A small sound classifier, trained from scratch: 29.1 epochs.
Rows from block 11, named by matrix and row number. Rows with one number belong to one channel. Each number is 128 + 24 x the weight over its row's rms, rounded and kept within 0 to 255. All counts start at 0. Numbers have three digits each. After the name is the row's rms in percent of the matrix's.
# filt: filter width-5 conv, dilation 2 (model.blocks.11.filt.weight, 192x192x5), inputs 0-14, a 5 kernel for each
# gate: gate width-5 conv, dilation 2 (model.blocks.11.gate.weight, 192x192x5), inputs 0-14, a 5 kernel for each
# out: residual pointwise conv (model.blocks.11.out.weight, 192x192x1, transposed), outputs 0-63
filt.82 102:160076084111146146122164123100128100105127122172130135140125167199100086132159165165164092088141103122089129107128110156146142090154166112124130107107114132108152099183095145138168155153088122124105143164116132128151110106148
gate.82 098:114122115130149122093165117153132109095125143144173148141134093137163104141137112138123142117129138142172172160129102088129158152150114136138150164156130128102120121186103175131130115106100113106135098121122140138092118117109
out.82 094:108099101094160092130166123155125125157172145113129124120138151140105133149124123133104118148111152154142142170131151091150138098113148090171137125185096136122088143127162127145139131118089111
filt.83 098:146119125151112121104104101159161153145144112150140118149128089065108108105177140101119104128155133163115157091113142138102111135154136103099097127161152121129134129134095166116123145130131160130122123117131140139104141158128
gate.83 099:067140137123127139110096124107128122132094125124150143149123108170119089110169159091126155132146192146115150169187167162116130123149104092113099131123097152129066146107121127169129122109095111141113152146112126105109136105121
out.83 100:144100126112124140166155108161102148112107135102124115148114186129124138141134118087126100078156153116146084154151129143163069132120097113139167127141148121102131128091119130100131115131142112
filt.84 098:135133116115136129114091098121140120129139113134135139130121090096129105114095087098184155128108096107159141132131109082119079136181141128121125132115097156123118112146120135132115134145177144130107101112136138121090130128134
gate.84 098:112128108147151126131142093096142157151126142139118116144133116139141115102133124191072138156132151109096149125143145120144139154117129143160151119140107141144125128175073159149136144168126119129116152120089114112104130124128
out.84 089:093110138138130095141146132099146116138154132165151118118137159127148145133137162177125107112136134155109163107119128160102129118089095131149146143145141122142092155105092114127163165170139098
filt.85 095:147178116084142135085131153156116132138153134148132163142141142108127167138057142122170093088161145146142175173162158102111142122140086097100122093140119143146125143168169150082117116126104137110123121126157133111162145136137
gate.85 099:151103115105099154122074120128140129113114126091153090140146112104134154177089085104101047142124120102118091120144088144096117155103146140109139131106130153165147164103092061120131117111115102100182178158134101155104124104121
out.85 121:094149099129092118131122094145148162092125121108162126138133104148170127134150164114085157135164137146122128155152167142096137122065147143179160144146096143116090090092130130123127138124114141
filt.86 102:115113076115128140164157170112114113124108129136148154114133096180130149148100136128104133143158127134136115165135134130132140146116136130140140137158117115111139145133138161123125106088091134114134092107109104143105112142141
gate.86 102:110112135141105137131099099150110140144138127136152148114122114234137133105123092153123064108109111103148136158118136145135134131122135130130132145134158136118116120156134159115101143121137147141116093157120149137136135157132
out.86 099:132110114155142167134142140126131097093125149162151113121077149111134181081140128101126168141091121140134146156116127081121105105092124145149163118175161123085102116152132118143115115104122126
filt.87 105:105155146118089101188085146147149127135142131127168132102130133156142090139126144091159093146129107125121146096115121124142100163166130154117126112141138141104157147081095122119087145146129119135161133098124120168129139119157
gate.87 103:140135066109164164122139113118125131142130144130142128167135199097122139119112086170172154140118140131109060093112161106125165129139161173175152122145098119132120143112130110115095128133123108116137152129168158136110102095128
out.87 092:126135143184104129136098060146097156113111120119150111107119104118120111129152097117164153133133122076136108132121117104127118058114134134074159082125170131101098147119116107106134124145101107
filt.88 100:153081117138093154125107097109136126101144155118150141125125166104116140121113190180121118134126107091160114088129111156056181142183127146123153135159136098129143163141142110145137110104129132113142154130132118113122120155104
gate.88 096:142119125159200151131172131133139122132131116155180139145141121135092069126095108111154173167143085118156097092162149149136141145173145156124122102105150124104160189128150144084114166143142140131129127130158124178139111145162
out.88 089:111131166115120131087151122150122088129092127146131118129136114151138118149157119153153118091161142128160132118147146115070112137066131104106072143111107109130132097128116169138142119156112094
filt.89 089:141160108132119109103132139128106121138127127126144153133124115079163117092158167148063171148154146143101115163149118118131114123106127148155148124143142103114134128163128116162083128096119108109119135180148160120146128111093
gate.89 099:136148121161092110162110126101115110117124099168169143162122188115123179098136074134153160152098144106134125099156149106073150142130131138123119139126111123143128104174129149130088132125134110089130145161126139096103080116131
out.89 089:164125104154162145099100132125129105099136169117154119122070108118120084138155145123110069120143129210071111148144154122100168135105145134150164142146119178133105090121124118137114130141108134
filt.90 096:149178191100142118118113128153133139144143151141131126172154177124122182124140158097123128122138134160136120128156133141119098113105139101122151148146147122117126178103091141168134136129110132114111158161114106110121117126132
gate.90 098:171083097144155177138144133146119119127138174143137131134144155135142110061060138145106201118101163119159101140142180135170140157113124119150163121169146126085097128143115103139073122126111145156155151103117106134160138135156
out.90 092:133093146084073095115113126145148070129101165080114145120146077133141102099144134120133094131139135144120124121132159164120113127142145128131097120163106123111108129123161111149149133118142160
filt.91 094:134138170134122118107114138104129129122130137109118150130135119139105133151150097122137097141108157123159083107153151130141141133092133104120115098115146126117121137115201136150133104137125122119136144123174155140106158135078
gate.91 093:118149103088125108131128092143130117116138114151134147107097149144118137148135085145066089149147123134138166174116165133147166158160117152127138139119098123152097130134088112152130069122083099069147135110103107141139133150127
out.91 104:097140138122092092145143153122115134099128155156129127132112125149172104132143119120125115130119146128118134150123095169077150154146164190118130122116070105139130092118167130170125120118119149
filt.92 092:119118124119133172092169092138116135132117141127114134114115105076077120122127100161149170112093123146127135139088192096173153112081133096127093134113130138110124142148128117106076121132121133160123125175125130124135119130153
gate.92 095:121131114141131124142149163147116111142138143125139156171133131135096103129094111161144154100106135143115112144144097121116129100142095123114180125162117122126162146162118099161123099094098104171134153165094113134152162134094
out.92 096:158136139118161134106112111099155110107089142131176135105145180169172106131132140154143119149137127172112133101150123154102135170118078172096152158135114119124120156141116136142134133143133120
filt.93 106:143211164104125124101107089139125114108108095151133127141137185151111153165133065147120048175165122116172130108121127121114087162102106158122147138161097127118141131112118136092123142119126118104140098129141141114096136164141
gate.93 102:117140152145145128154092114070132125130123126131131124118131109144150068123155190106127145107154122124109130112144117133159093089135114146106107132110115103140125140100128114125124134126129128115120143155142118146113123126085
out.93 104:122124106122110145161153096181100122130139105142120159152146073144127158131134151135147177105113111118126146138170105173130144147155133127152202106134151099140123125125116060110108180145136135
filt.94 094:143151123095168130131116097132143136121127121110123099099107124101120109057154176154127165126163156142115124132130132110112098143099148127130131116129142168129100127128089115147147107111093125096102156128128131111114092128115
gate.94 097:152168143166125117121098136124120141133113117156127112132121125121132096087077140153131058149119127111130116119094126138101141097117090110115101095124172135142122115087095118107104154143168158157149120131111117150169118148130
out.94 109:147136098114116089144114128062115132143166084128101136118129147164153109122124116086084129123130104101132146108091132098118129133113117155110148134149142109108173138142144108090090109083127115
filt.95 099:145123071110122165114151129145117125126127105147128106113122156130158086066116112161195102127114124096111127169100161141126088129121160137106127120107130116147089097091147119148123115105108109112124095114133111158115132123135
gate.95 104:158118128111087091065102128124149130126118120111123127103118139096106121102166114124117112097132128112142101136122128122115152131101145138097096148142122143156156145065171120131083103072120115121123110118137141158140152109124
out.95 097:179111156100127117159141156153160156134100159155146134099117097123147157106127177136151161107162135150149143101131119084153161138115077129102131175152094128123126142107134131111140127140087098
filt.96 099:129109156176167139133118164122118110149134143134164138104121086134148163112115137183092110107134075146154077140097126112119090108128134134122108134156161154153096123085146129109117150111146124142091152136151183132142107126145
gate.96 098:168188165118114121127121160139129131112130118129144134149151176077165152155143114156080124090128138163125156160184144155142157114138121102137125123154149084115123147147129083135135098099099126145106140126124151138140086112142
out.96 089:124112162120122120150116155104116159114146129143104146138125148112125139094090157113124118109120204098113096115105130150121129166105134089123084113112122104210131142148122124139114134144136113
filt.97 093:126123120097136111091136124168112172152142124119113114145092159171170141173150147109167161114118144153128119112141182117142124153112102134148156139136122146120151180119132170145118118120135135155125122161107130145090104125158
gate.97 097:135140140122101110118128114138117123122129127136136170163151177197144094107112104106113114137135122075114135143139100147156125145149092149113134178112138166125134121107151149107107123148106110116173110088149160114130097129143
out.97 098:145137127164099093081138141169148119118120099206109113136151143140132129125144199119165160123128166122148095144141092111129097131116142134119140143085138154137158127129128108137113116134128107
filt.98 096:111179115161119090110112075140114117134131107117131150116130117126117128082149199138115099137135143131090098119119125084139136139171143132120132103126162135135140109140121106145180132119139144128130157103135100125119124075120
gate.98 095:145137112097118112149129137169119139116121106136137122140105188108149116169092125122124087103093094148134106102103136113145113141093130129121134123142174140134128131156159097097117118128151161187073159121121142149127114154140
out.98 105:170114078121149085076144095082142118199116129138135122115130143134099144106127091102126143143149123103121139097116122149114114100166095151158124138143084131095095114122122093123130103127118096
filt.99 091:106092125165155154088140161150132112130149149123112068119130107157124137172132116125133130143112122128147129155113133132159148079171108128125160135133117156164136127141158104127150125133155160112135147140111114105149111130107
gate.99 095:148116122145147106143102123115149140123126149107153144133126081239149137107161131112149183106114140154126138170156146138137117100183088146099147107124138098111119121118165114125113115105112122109158108082157127165118124150113
out.99 094:095108112146131099101140156102135164116179139082095116094106121135155083120120124153122158133127144137090117144110108175114116136102157114171152138137159149132094111138101150135127181145108122
filt.100 095:128096114140134177167150088135118149148144131147122117131111136085192135176128145118058069110117111107096165137123135120097110102125171106134159141117167166152162149137125130146138139155144150157142122134142134125103109141171
gate.100 090:118131164103155148147126155147117147156146139139175137145149068077144173129151154136158139113142182188160139152133137168162128125141138105128155122160136197164154159152135164156109111128115115131140121099134120110119114147161
out.100 112:127132177173171123103105086125112141133176164148178170131108139073111118151150131152134126136150132103140135142138132118131158116112136141148147110094125112086154124110118127142120180105123140
filt.101 105:105090124149131117125109164084137129144134155113129114135144082161151104194173133119182115141152123147176128123134176136150113142125120102134141114128140110138129146118139192102147129140159144149164157136150123123093094092113
gate.101 108:162147124139151115164124118113138134150137130129123126108130109183160092115118154125115132084151117138132133129101091096142181106161139117100132116129117116123107121101184125096128122092146143132153157119147152149124112124148
out.101 086:149088103126124115154175126144111189121105173111065119145087136110142129105147110183150165143113142119128140127137144139166160112141118163127117123073121137124139110104152120091119138127139096
filt.102 107:091144145140117114134125137126142149119120124121078132091102154141167069162110129076169126137129098113125129135099134101100144154109109118119125137147122120119123086086124085124134176131128163173093140143126077130161109170098
gate.102 106:112091100120137118123109106132115124145138127147120144124140106116127151104093130131149134160133133088119109158157111140152146193156166139171137185122113114101111141150136105158142076093130101135097130142117088110101155122164
out.102 109:133136114070115113131113069128117110141144148111168146113133163120095102153122145089123147116121097140147131105134147135134068140098137119127144121096119124094155096113133171121152117123133107
filt.103 095:118105150165114130118129121130119095098145099078107116147140119114113131085147111163168193088131142111135143130143100118118128117152098153159095139153098113135115095070124136120142117115162188112097134141133113112116151124127
gate.103 098:130155150125111104109104114126105112128116114115124127129169182056136149169114195146148139116113124096125124112103077119123137145177127131143153144143146123120105114075101136131131127151143129136130120157133143128157122116133
out.103 098:124123118157130112117105118069066149127112166121124133113156117159123130120118119124097124118143142120166132182107141154139146137105150150138107148168179119146113101128135093141110102103161153
filt.104 097:090114120132142146143116072081112091110103154120095114133127172135128070126119116162130107191095130125111099129094103157098150139154141127119117097146129120129109130124137167153098106095102116102121111157124179119134104089141
gate.104 107:055105094118173122163149112125142114134127120161157131121106114128128145165085163167129174126089067093109108123093134156106106128135139118114130134126150121138110128154121142168122115114124129134145148128114106119122109114128
out.104 093:135154119114147105146140162111095124129127144140104098107173153137088135107175108111116108108096103126136123149148121129087086123131117162095163157107130132093164118118118077131131118104101109
filt.105 102:110136112111091181155114158107116131112123135131141144128140095142125132129153148129120208151152141110133080139150133135137134152105099103093161134148088088139141107139158117159109141145114150126145115137120143113135134140083
gate.105 100:141096155146102150140126131180104123122123127151117135143161192116110113142115113122148134135118189108094109084108105118124136102146103123137129110126124115123123147147134121153098106145111113128115163187121123116099151110111
out.105 085:100105116111150105168132131102139124108132154127099127127157146128101120181143099128115070111089128138105160135103142127182131132112099115131190096103124169127135135083151084111124141140129143
filt.106 100:180109115084118171147124133121141118128123115117101122107127130104166110096101077094138083088116123146083133111173135138133100127121146141162145113130093126097133121107146124137116143102109114130152152124114124112111167147175
gate.106 102:163171156137111147143116117110138117137147120159147131140118199148166096111154112154109184149129095120084165131154158093109103136082097163153130173163119132108128138132107117122128128126094124152078139096152138164124144141134
out.106 095:138139104132110144111119135139121095145170155110134148146132105107148132110166155135131130140126138118116118158145090107121138128140142116111118106115142124079128164122110161155141142144144149
filt.107 104:114138116124115177116121145151138127128136127108106124134147077136131129151188127061127152148116128101100150120141120141165121124152104138138151132147102149135103104112156156112130119116106096137120158142140141125113141128117
gate.107 105:068144116112097138154124140160114144123124125105134106110168125103156149146157090180168125132119142108135146140122165155124114142155131135104143134119122135139124085087121135169147134142107092111105124166143140117109132178106
out.107 107:125127124130087162138149136135142092130108123129097126188094131114141154171163121093099108149123129122133130161118125172133118079117110125113106174097087164071126126133152112143121112130145157
filt.108 092:137145124108136102149140161142121130125126123101122156129138150153140157122154148092090081117144082127059139131161105039122167152076124094128125132108148141163134140164138130134132128142120133132143095149177160169144134175149
gate.108 088:139116113162171153156121132128109150132143119172128160150169121138148110175075177133098100142114126163148166160140169129141158159151151137135136128113137117130141120114139083180115104106113114135129182120108105097112153140104
out.108 105:126116116125128105117095113120134070113125134115137158110101115093125116136141106136169124145107144121133105107141156159103102125084089132125121140152081114118129128096141158168177125142107166
filt.109 096:179111109137155189132095107123139141141110124117130162166139135078114098146130137167165129118126122152121147093112148110138154103129174100096138143117079094149111112184139113113082121113106124140111112118144105137130113108132
gate.109 101:100085128171092150118171168149115121116133147137116095107116167116137145094157168142092118102112119144134150177126128093152110129132088146117123126136095116091099092135101122119137114112106104093141135122161145133123151099116
out.109 101:154140137109134121149121145095132130142144085135165167171129140124153165130105104144079127112136150135134158115123115108138139094124097136135165119128169114113112122133112063135115078109115145
filt.110 097:144139143105100120149147147176083107111133118095135137142143146115137149081163174134145052085134131136121137153144134109121168131164115129130171157168094137134112096112178138117125105135157150121129127098111108132127162110141
gate.110 096:107104154154149155132143198215130133128132135135153108115154138147130134123132132103109158180164141183195123120117113154168124122137130118122151129145117102088100171165175164121141147148152135129137088127110114119128149122130
out.110 109:114138125134144112161134172135164132109107092121077129125140133166117140144100110113086134111097130129113152112134160129140141170138157119131162119130136132167095152156121170134114119087137130
filt.111 105:113124106120106153147151112113126135114122132130125122126118174079124135101110064155114171120148185151114138096119156139162154113141149136100116120111113122122135131150090083096126123106099128121164145098075134106109099085104
gate.111 103:142160153153129129137163128130127144138128155160157136143152099190095187157133094183166135092103159162126141126122118126141141103136132108125132128126174155127130167159170114110140114140153130136125128124109163131147167104150
out.111 093:121119141145121130103138131093128181110135153134107134083131097114138134120085093131132123157067130133106107132087142157147136146134126119131126142142129174108116134138099146093111114129132117
filt.112 098:154122058087152135084139146117119133128133131143166154130127151087168156173123122133142097117154153143115113223139148140094134130120140144112116132154172137124164126159110133180155162127118110126140185106155151126133139136140
gate.112 096:120097106146136109064128140112145144161133115175127092134145104124149129112073088103116112136137101124111165138095122136111108094113088135132103142133111146158161145143116084143153122115143131107133141165139138115089129131109
out.112 111:110091164129143165133159144127130160135133131122112086137103170127134115136143128137131123106104143094110134127141113122105097142096106155148092156124118125139110137150180145118115173126120101
filt.113 103:146198084118154153149154174107143143107109102152153140116125166104127115074151133105144116102126141111140121109097100093110159102129181134165145132142104145148125130146134118128132123118114103131102128103086116124155109135161
gate.113 098:172144098122129123123163122151174136134115134155149176138128135138098133142130142157183136132124102118120112108127184108101108147191170138133150161145140125142144128136126143172100125138149110149171148148124136124176097132150
out.113 096:096131143142146123155121081105147139098148108163136113125149134154141083144118128090159174120159163154122099161150116114105181116087128110136158138151146152132079075175100110124119126133149132
filt.114 102:120082127179136114130107130094128145133131147141164130166144100158138111174138122136080093142164123068114153115100140119119130134165117111142159131134174121147159116105102100101109127114125143151148103133138167134110147107115
gate.114 093:099112069100110146190153091119125143140127136168154149143109122113100163184145052088103155180124145134122134150121139125120109144175127136160145130127179138164126132206148130160157126147145116141167152142183130120130138153162
out.114 111:139106093087116155091157161142104113125091117141075125149124079108150109127113158103128113089147129141138112113122095114108121115135132138144148107129117100120129119148141136135108126141120142
filt.115 097:129118158123123079128135150146135109102133134128141107114136090096097144130104074113160095089120135152107132170190179117138111140147146129125158099118123114144146138183137151073133123135093111126089130160113144118163162145121
gate.115 105:140142170148098135130156116131139117124130132132136124106135176126125176155079086116099086138105132132127140106142138111071115096125112124143142147151141170158138134113145145067111130131131130128125058082140138123132162129107
out.115 103:134132137148145148122125131178147094018169112136112107184122102149141112126119127118130131113140103112127065150179132118132153152171120116133156108114145115179114140088131150124118157147122150
filt.116 098:109105136102112105106112071121116110134139137105109145136130119128156097169148097138162134156165125103136141060135133145086089140156124075100121128123100098120127135142131144115113120136142128151069105125148095129103132108151
gate.116 103:144121161119163123136103094081121132135114132114128142114116185194138157107141171058105155135143149115098107115167123108130104082131126107126128125145123152150138147117123181117148121088134136119174147129106079091141122136148
out.116 096:102135122169127104135130140138090115165131132118131136184094147183126117113102168143117133151087173139126115109136157120173123103121123136111087140124146134180130156069117136138103107152148130
filt.117 101:103098081128113147155107135088121135135170125113133120125121143128165071098097099135157136163147139132109146100121103139144107176145128110092090106135163145115120106118139123115152120148112124152121096130121118103082111123110
gate.117 101:102118147152175123085093135120100108108139145128102115130135132136154094099109109118163112140137155154150124085148141124159122169143125149142135102124088104105082091125123130097124089117110104101140124141124116095136155111131
out.117 106:139152138100109137139116115140155126117189193158109124138110146099123136127108153085128094096162108101138121190143125109107141122154101063099128138079137137118153136148120127141144102134124140
filt.118 106:115130142137089158127136086133130115126120092137128093108133096138087117141129197108098128105125142139141091101134118139119082139142137141136157146127099118106164129166141135112117107135105135130159127113142166118136107117135
gate.118 100:090145131158191174147133147117158129147139121163123106131093115083114173133122088117125144129115172144129137157114094149069105145142162096143114095125098091106128115118122119077105147098121105086109145135111147120149119121127
out.118 099:140150095132190126172156138122151108115122131158136106094141158137138150128141156119128146105095130123135087178131134148136140164151119138122110149131121151151138143146147080116181082140103096
filt.119 093:150128127109160141103111106110126129099107148138125128132145152164154092155134129176172168102131161108125131170082117141113121153162174114128130119131146143112145120195095110140117144134118164129153126151136067150119120138131
gate.119 098:092133141125145124128158116088156150128117115134147161129164141153167140131117114068121053101125115104120123161145094151124132106129166106140157123129136103103081105132072134125099163133120148125070130112094122136124119138106
out.119 102:159117152117118137165149132160091135110085120121173184093155123115127135121126110159115137133113104140119156107099167143122154170151089152129133103138152157105124148100097111085134149129075160
filt.120 108:085138144093110170122139079115123125144145129152142133122101070119057142140152161124190154141112085158139106123103113090091171161124146098151103167085129119148113163103147117149101103110149112114140148147096116106162099094136
gate.120 109:129154106176118165139118163069116116113132108123146138124134077130119170151089098121134131133097135115143126137117093120116139162143140080140121122138134116137128110133121123105087104110136133111153098142151127132141131156091
out.120 096:149124114164116102100164115108089144096128152075127114133144136124126153113147164097091199049107090140120098130130120155145112095132169109140140140078150111116104122121115108153087089120112123
filt.121 103:133097204108098116166154130123134173144139150134137114132126044054134134091088091129101068150191103167136151120120109123106086174100139123128135121130122158123117143092110126117083127126127134115143137123148121163129142135153
gate.121 103:170119156167115138141129120144121129161156137161156140139172110078116131139136153104216091098125120173159149156149072110162142137126088175130124139121120107108103102112108146146153127128130123106149170120115129100132110105115
out.121 114:164118117113092156076131169172141136101110088121122150111153121130125166154115133175149131091118128120109117114173114076157141137159127096154115102109179138123128126125137156124094126136107115
filt.122 102:138149147166103154142126106149153111114149135148118129144131133113159161149113051168181077159122116110106123106101112135090140131130113140122129147121139096123120117121113130107157137116153132136154110082127121136131130133132
gate.122 102:134083126149084130149132126117142143121133123151136109166127165233138203151094074071112160120109159130143169115123130122163138162132125126146133139155146126144110107135122119146056107144154130136121136121101104157133128118135
out.122 092:117133178150150159142141121124127071178099122140166126099137153139132087125069093133099123148095123113134079125146115121135148111127115109151122115128101126115129123113160109104100131130151154
filt.123 097:105143135129135132129112103145102116127104130165128120126148099136147130162122103121147144140149150170133108141195113115152150125161158145117130142132075135125111090145130135149122113123132122140113107112077090137135090093149
gate.123 094:126152135125119169138159147092134143138114122146121122146128146133144154103114156129142120174141169148154126101107165130098111174111137152182150109125126098142145129143126132150124153131154123092098103126099110126141141132153
out.123 119:090135095119113154145155137118122142104102088123105112145127139207113153097108116125091116160123129159144133154133150118157168196161170112097127141155144144151130146123138115146100079120117150
filt.124 100:125106127174116118135141132119132136147156121124137129117110153089118136178098123194103090157122137124107113097103091146170170160146124144105134125144129113154131137181153104062106106140128150128141134153100091142087157150107
gate.124 097:133162182125139171166107143142152133144137137138139180145155112152103124150104100086106029103120093154117108189189170116125172117079156124115118120137145134160130133132105105134140154151100093133127098127117179133135145146118
out.124 102:112148125090128129123119104150073111127101139166116139158144132150136114105112138113123105111137159094120050140148110115138116125099076104093125140080105101161125165150168157134161152184125108
filt.125 103:149102141180130119125154116153143148132120139088132125102130148123179135081123158144153123092118170103154107086138082108145170123200109139149138149157123150151167117160121178183134135157124157132114098122175161130104129140125
gate.125 104:119159134092093129097142146164130126133118142151108126098132222119117095147105156136085075107067109095116128121150127092133141100142121146144157143145121127124125115149148169171158121161109113140117128097117092120131118140090
out.125 096:142109150102128063138112136109122111117104126116081106175131104128176127113160104104138127124148184110125132136140154166090073148129138063153120112147154100169113145151123101106076136148130154
filt.126 104:118104137094146093074147141105110138118142115121125144131154155144167151162107107101091084141153135124093135109122118135118101128129137144115107131150129127069091117133099163115152099154127157123106117102121147151134131112096
gate.126 103:134148117073106135144163151169128133119126134126122089128119124127132095154133178168142090099093111132082133114183172125140163130108135139123148160148130092154118136120110101148113136160124126171143169123144138158103117105102
out.126 097:120151142153166129124162139126160113149132100089168135132144184110145102134099097162080126104129129119122131136105101149087117133066123155102162122138101158100122132145163151122158151136135160
filt.127 093:157123154113143141128151142131111136141135114140154156108139087120117125127126119140183097131124114149150188109108086101128133149118134138124128129126163130127101137078107105163141131108141131135126119097136099094149118145111
gate.127 093:140140153120179112159151124161112113124130121150136152104126161121150125148094119098169134151092182166149174166222143202115163128138119142156142164159087122174135087144151163180127111127115123160096127100102094157145160110116
out.127 106:132149131132113160157142137129168115127094090124137110106173143190139161141132076125099148111116136140121145133132112118156120154172154109142120168128133154123157112130161160106075126119172171
filt.128 101:092088098108110109172072152139130113134130137116110101131100144103135140146132068064090149104083157125151164131119144115118135170144062131160091101106117085122121153155163104129137104131149152149114095153127091116140111112145
gate.128 099:144120175186133103183145147111134120117148156140152125156123099120182068179149148134129177101106098133114132157149192150095113199128147122180180170125127135124135112128156125105130129120136121100148104095133102112152132121100
out.128 098:122158169142112137114111106063169107161107159104160136115106139136108137132119141163128140098117123143109094123125135135127095139123111100140112098105123110121114103151112202133118141120119116
filt.129 100:140130108118139120122141144129099127109107113141111099116145171125069159138107185147128085143140133164186145129163141134168143101142122129129133128145160176080176126126122107145137112110153141109110149132135132091103153142125
gate.129 100:169095136118140130132076077137138116130138131144133122131124185171101135165056050192094141117143125145147157137122145093122155074121133121123126126120165112151131136132145080145143156140139121119129129162123117119112164141141
out.129 103:105101120136156143106151158119145152128130120133138161105101119153140146198173138160102104105100132149098105105107150161147098102170112102105101139132151131129133116094166156157124154147125077
filt.130 099:091074144071096086084144156106145133162140155113143144150129143104155144081117138127157119186117126089156100141129125150118163115139098149148145092143128146147117120116110118089141114118146144126163122079144137149150112116123
gate.130 101:160133112147134117171155157156114138115090120079109108093093118154152174126116134158130155153151150134134118122120102140143115130080145123129152125121124117111144115167167129131133100107135131120191135124142138124111136141121
out.130 088:133152096082126166150146115157121148128107133129133108124107140115131136093082096148112163133179136122096163140109113170124199086128137104104131111129080129105110077075101126082158121122119133
filt.131 095:168163111100153102171170108133128148144138143099127164140124177106135114106142131137092179140127174129138147129152124108102166170125124112161143139124137110076109142145156087129135119112090118132137157130147156114138108128108
gate.131 097:124124121130144125136160156119150143119141123117127180145126140152197144090170130105117052096115112118157117172157113153108149126135140127140148118163141152143163146167137142120151129112094136124127091131155164092160111145161
out.131 100:148140095142152109179112139131115163114137122139176144146139128106131104135157140127128123136126125154139105145097100134145134127117112088160126147183131139115050134130087137152141115090156147
filt.132 101:167081138160139125151118105093120119145133135107116153154146082115166092103142137057175089126157149151117098127158167152107076118148108134098131146137123112098100117120084173126103115150136147130134099097096145111120146118114
gate.132 105:133119148116123139145134190136115116111150155155133126130121149124113149122164125156102194097109161132139109154168171107140105065137154133091123145161103127148134159140087075154127111166115128157190123123182125143160101119154
out.132 090:142112094096142152161139151140112157131140102101161134132152179115104123114106190149135111148126143113103133097139139097164148111130147062123137160100136125084135106134086096096119150123088111
filt.133 103:109156139118089109101090153119140131155107104139131138131107136152171156048125118119183159106133110151107166139166116099127113122123141134154137112141148144141146131165127121097089125115105114117122107135151144152154131116143
gate.133 104:133141116141134120098128142138115124145143133101117122166155226146133133131090090068152128123128127145183152111125138152114109130131162137140143131146094136114106131107139122155135093094105094095151091123119123194143146155128
out.133 099:127169128153089161096106106103075146129137119097128119159127101117158171097114123093147131118150143146131170112102098125163084130137129160105137092175139165156113121151122115130113085126164101
filt.134 102:101120168133151142146134147133110139126120135129135133143147065136079151165138094100096158136118127145081133146112132146146141144131150130126145138138123110158135133168165116119149128123134162137154146137076112125119118102134
gate.134 098:119144151115146160093126157130123130105129096131136113122151120124152120122114094146171088163127128112127149170178142150072140125123147132123123137149172134115117117119127131101137144088127138077152129117133169129143119125148
out.134 095:091115143172122134107152113110122135087156157118095142155161109117127103153132124106126067117143142124104204179150116106073124135130123112159136139142114124111162149119156093144134107135157143
filt.135 101:126125125110139159103108120101123128125127121122113122120141141127135104111127114137104122129114131134128116081103127150151131133133112116122133102144094148120117155162140131136101104129106123137160098166106137122117113129164
gate.135 101:119181121141092128144126117086149127127134110132148110131116158135080133093158111143121082118109083113084106171166131156105115100120140116129149129149091100130131107123146095157155129106147120106106102122109118108138148123150
out.135 096:115130143094121129132106176147129159123119120122117145129130112127143093123156139113102156128130135159131113099114117147090108111129104144085175140127136127135120154138126136206129158104157110
filt.136 098:096167123168123140138074139124138106108137143124140153166143117128108158140132160124073176124166124099140107149067058108114129119178177131132154157143120131094142126123104196123153130136064113142140108102100143133140087105088
gate.136 096:166114119071142112145130131161130129136145126134149153134121167140182129120110106119091099127124109166154130149167181132135119140075086130155091116129156159121128134100162150151189129112124117136131095130122132110139154127142
out.136 095:148130119138074136123153095119113124083091128084133160130159090122113148099093095138139144159099129124151125134125114160120116123122111153133140082130164129117140141119157132134097125112122111
filt.137 103:103178140095097143107123118091129145139121142126108128097132063094135173199134176097170152148138109131152113152091145152092133134174111126148125155158112116147140128077125144129166121164104150131154134112133147160167109146151
gate.137 098:124193087113116147147144103090113149112119136121158143110124159151142153128129136134102138120134130103101121120163183129164161109148146092139130147142084131115126101107149126067166100108124131130147152085127134111146122134133
out.137 084:146159119141149157125122090128122120131153119088112118172092079120148111105099112129130123100164111051084159157108145089204151144132121139152101073133160120145106095113142154112126119130105108
filt.138 096:142123117105132174149170170124129175138152121115135167107086159127135108134131122129147142111138134130121128122131146141159142141133128122103106128113116090111149110137121115146145108146122131132185092135157118118143103147136
gate.138 100:119102129127131133130127099098133138121137121129134116136150179083114114129124110108189111114153086110144156154112103131117122149102109124145091118146119133090093152110110146085137119142134117147086086085119121121122106106109
out.138 101:126110111134122178115121121135135159167116111115139126181155130153121172149139139150138126128127138119139121163125128107071178086141100150108085138153169118145081126131088093154070160129123143
filt.139 088:133127121120172171086126139114132121093136116117139107115133180158111147150108102112122060126116104104114114114130117138158141098158137119122111124110152125166121113138128139137143130143130111147190180138160146119137127133152
gate.139 092:128122106086106125149130131087165135149133123171169163149173129145140137156123135102132112111128142108164123129125154132151143150141115127124118146120126123093096118155153193150154162136111099143122151167149115124108105130107
out.139 102:177125122138130097126173130157118098137152123171067091114137086172148128143133175109138094123121119101119110134157088118124129105144129149148106148111140104085144096124153160118107146115144158
filt.140 105:152131111137114080119102159160129123121138144129109124091131105114145102123136188088094197150164098159176128110141156124148158094102151125126108135155144140152149135148150149137165144107126148116114110101152125111098116129122
gate.140 103:159109125144148144108177160115149150146121153149141149111142127152174125111173124136119169127145105124138113119151101114158127135173140127129144079146151139145135132156132129102106127138120123112100081171134143130113154163122
out.140 088:132161115177110130092170130129151123141111109147126100144116161132120116134125133128160119180162144103103142107090159145112155134101175115116109109107163096149137131095110138125147176169125116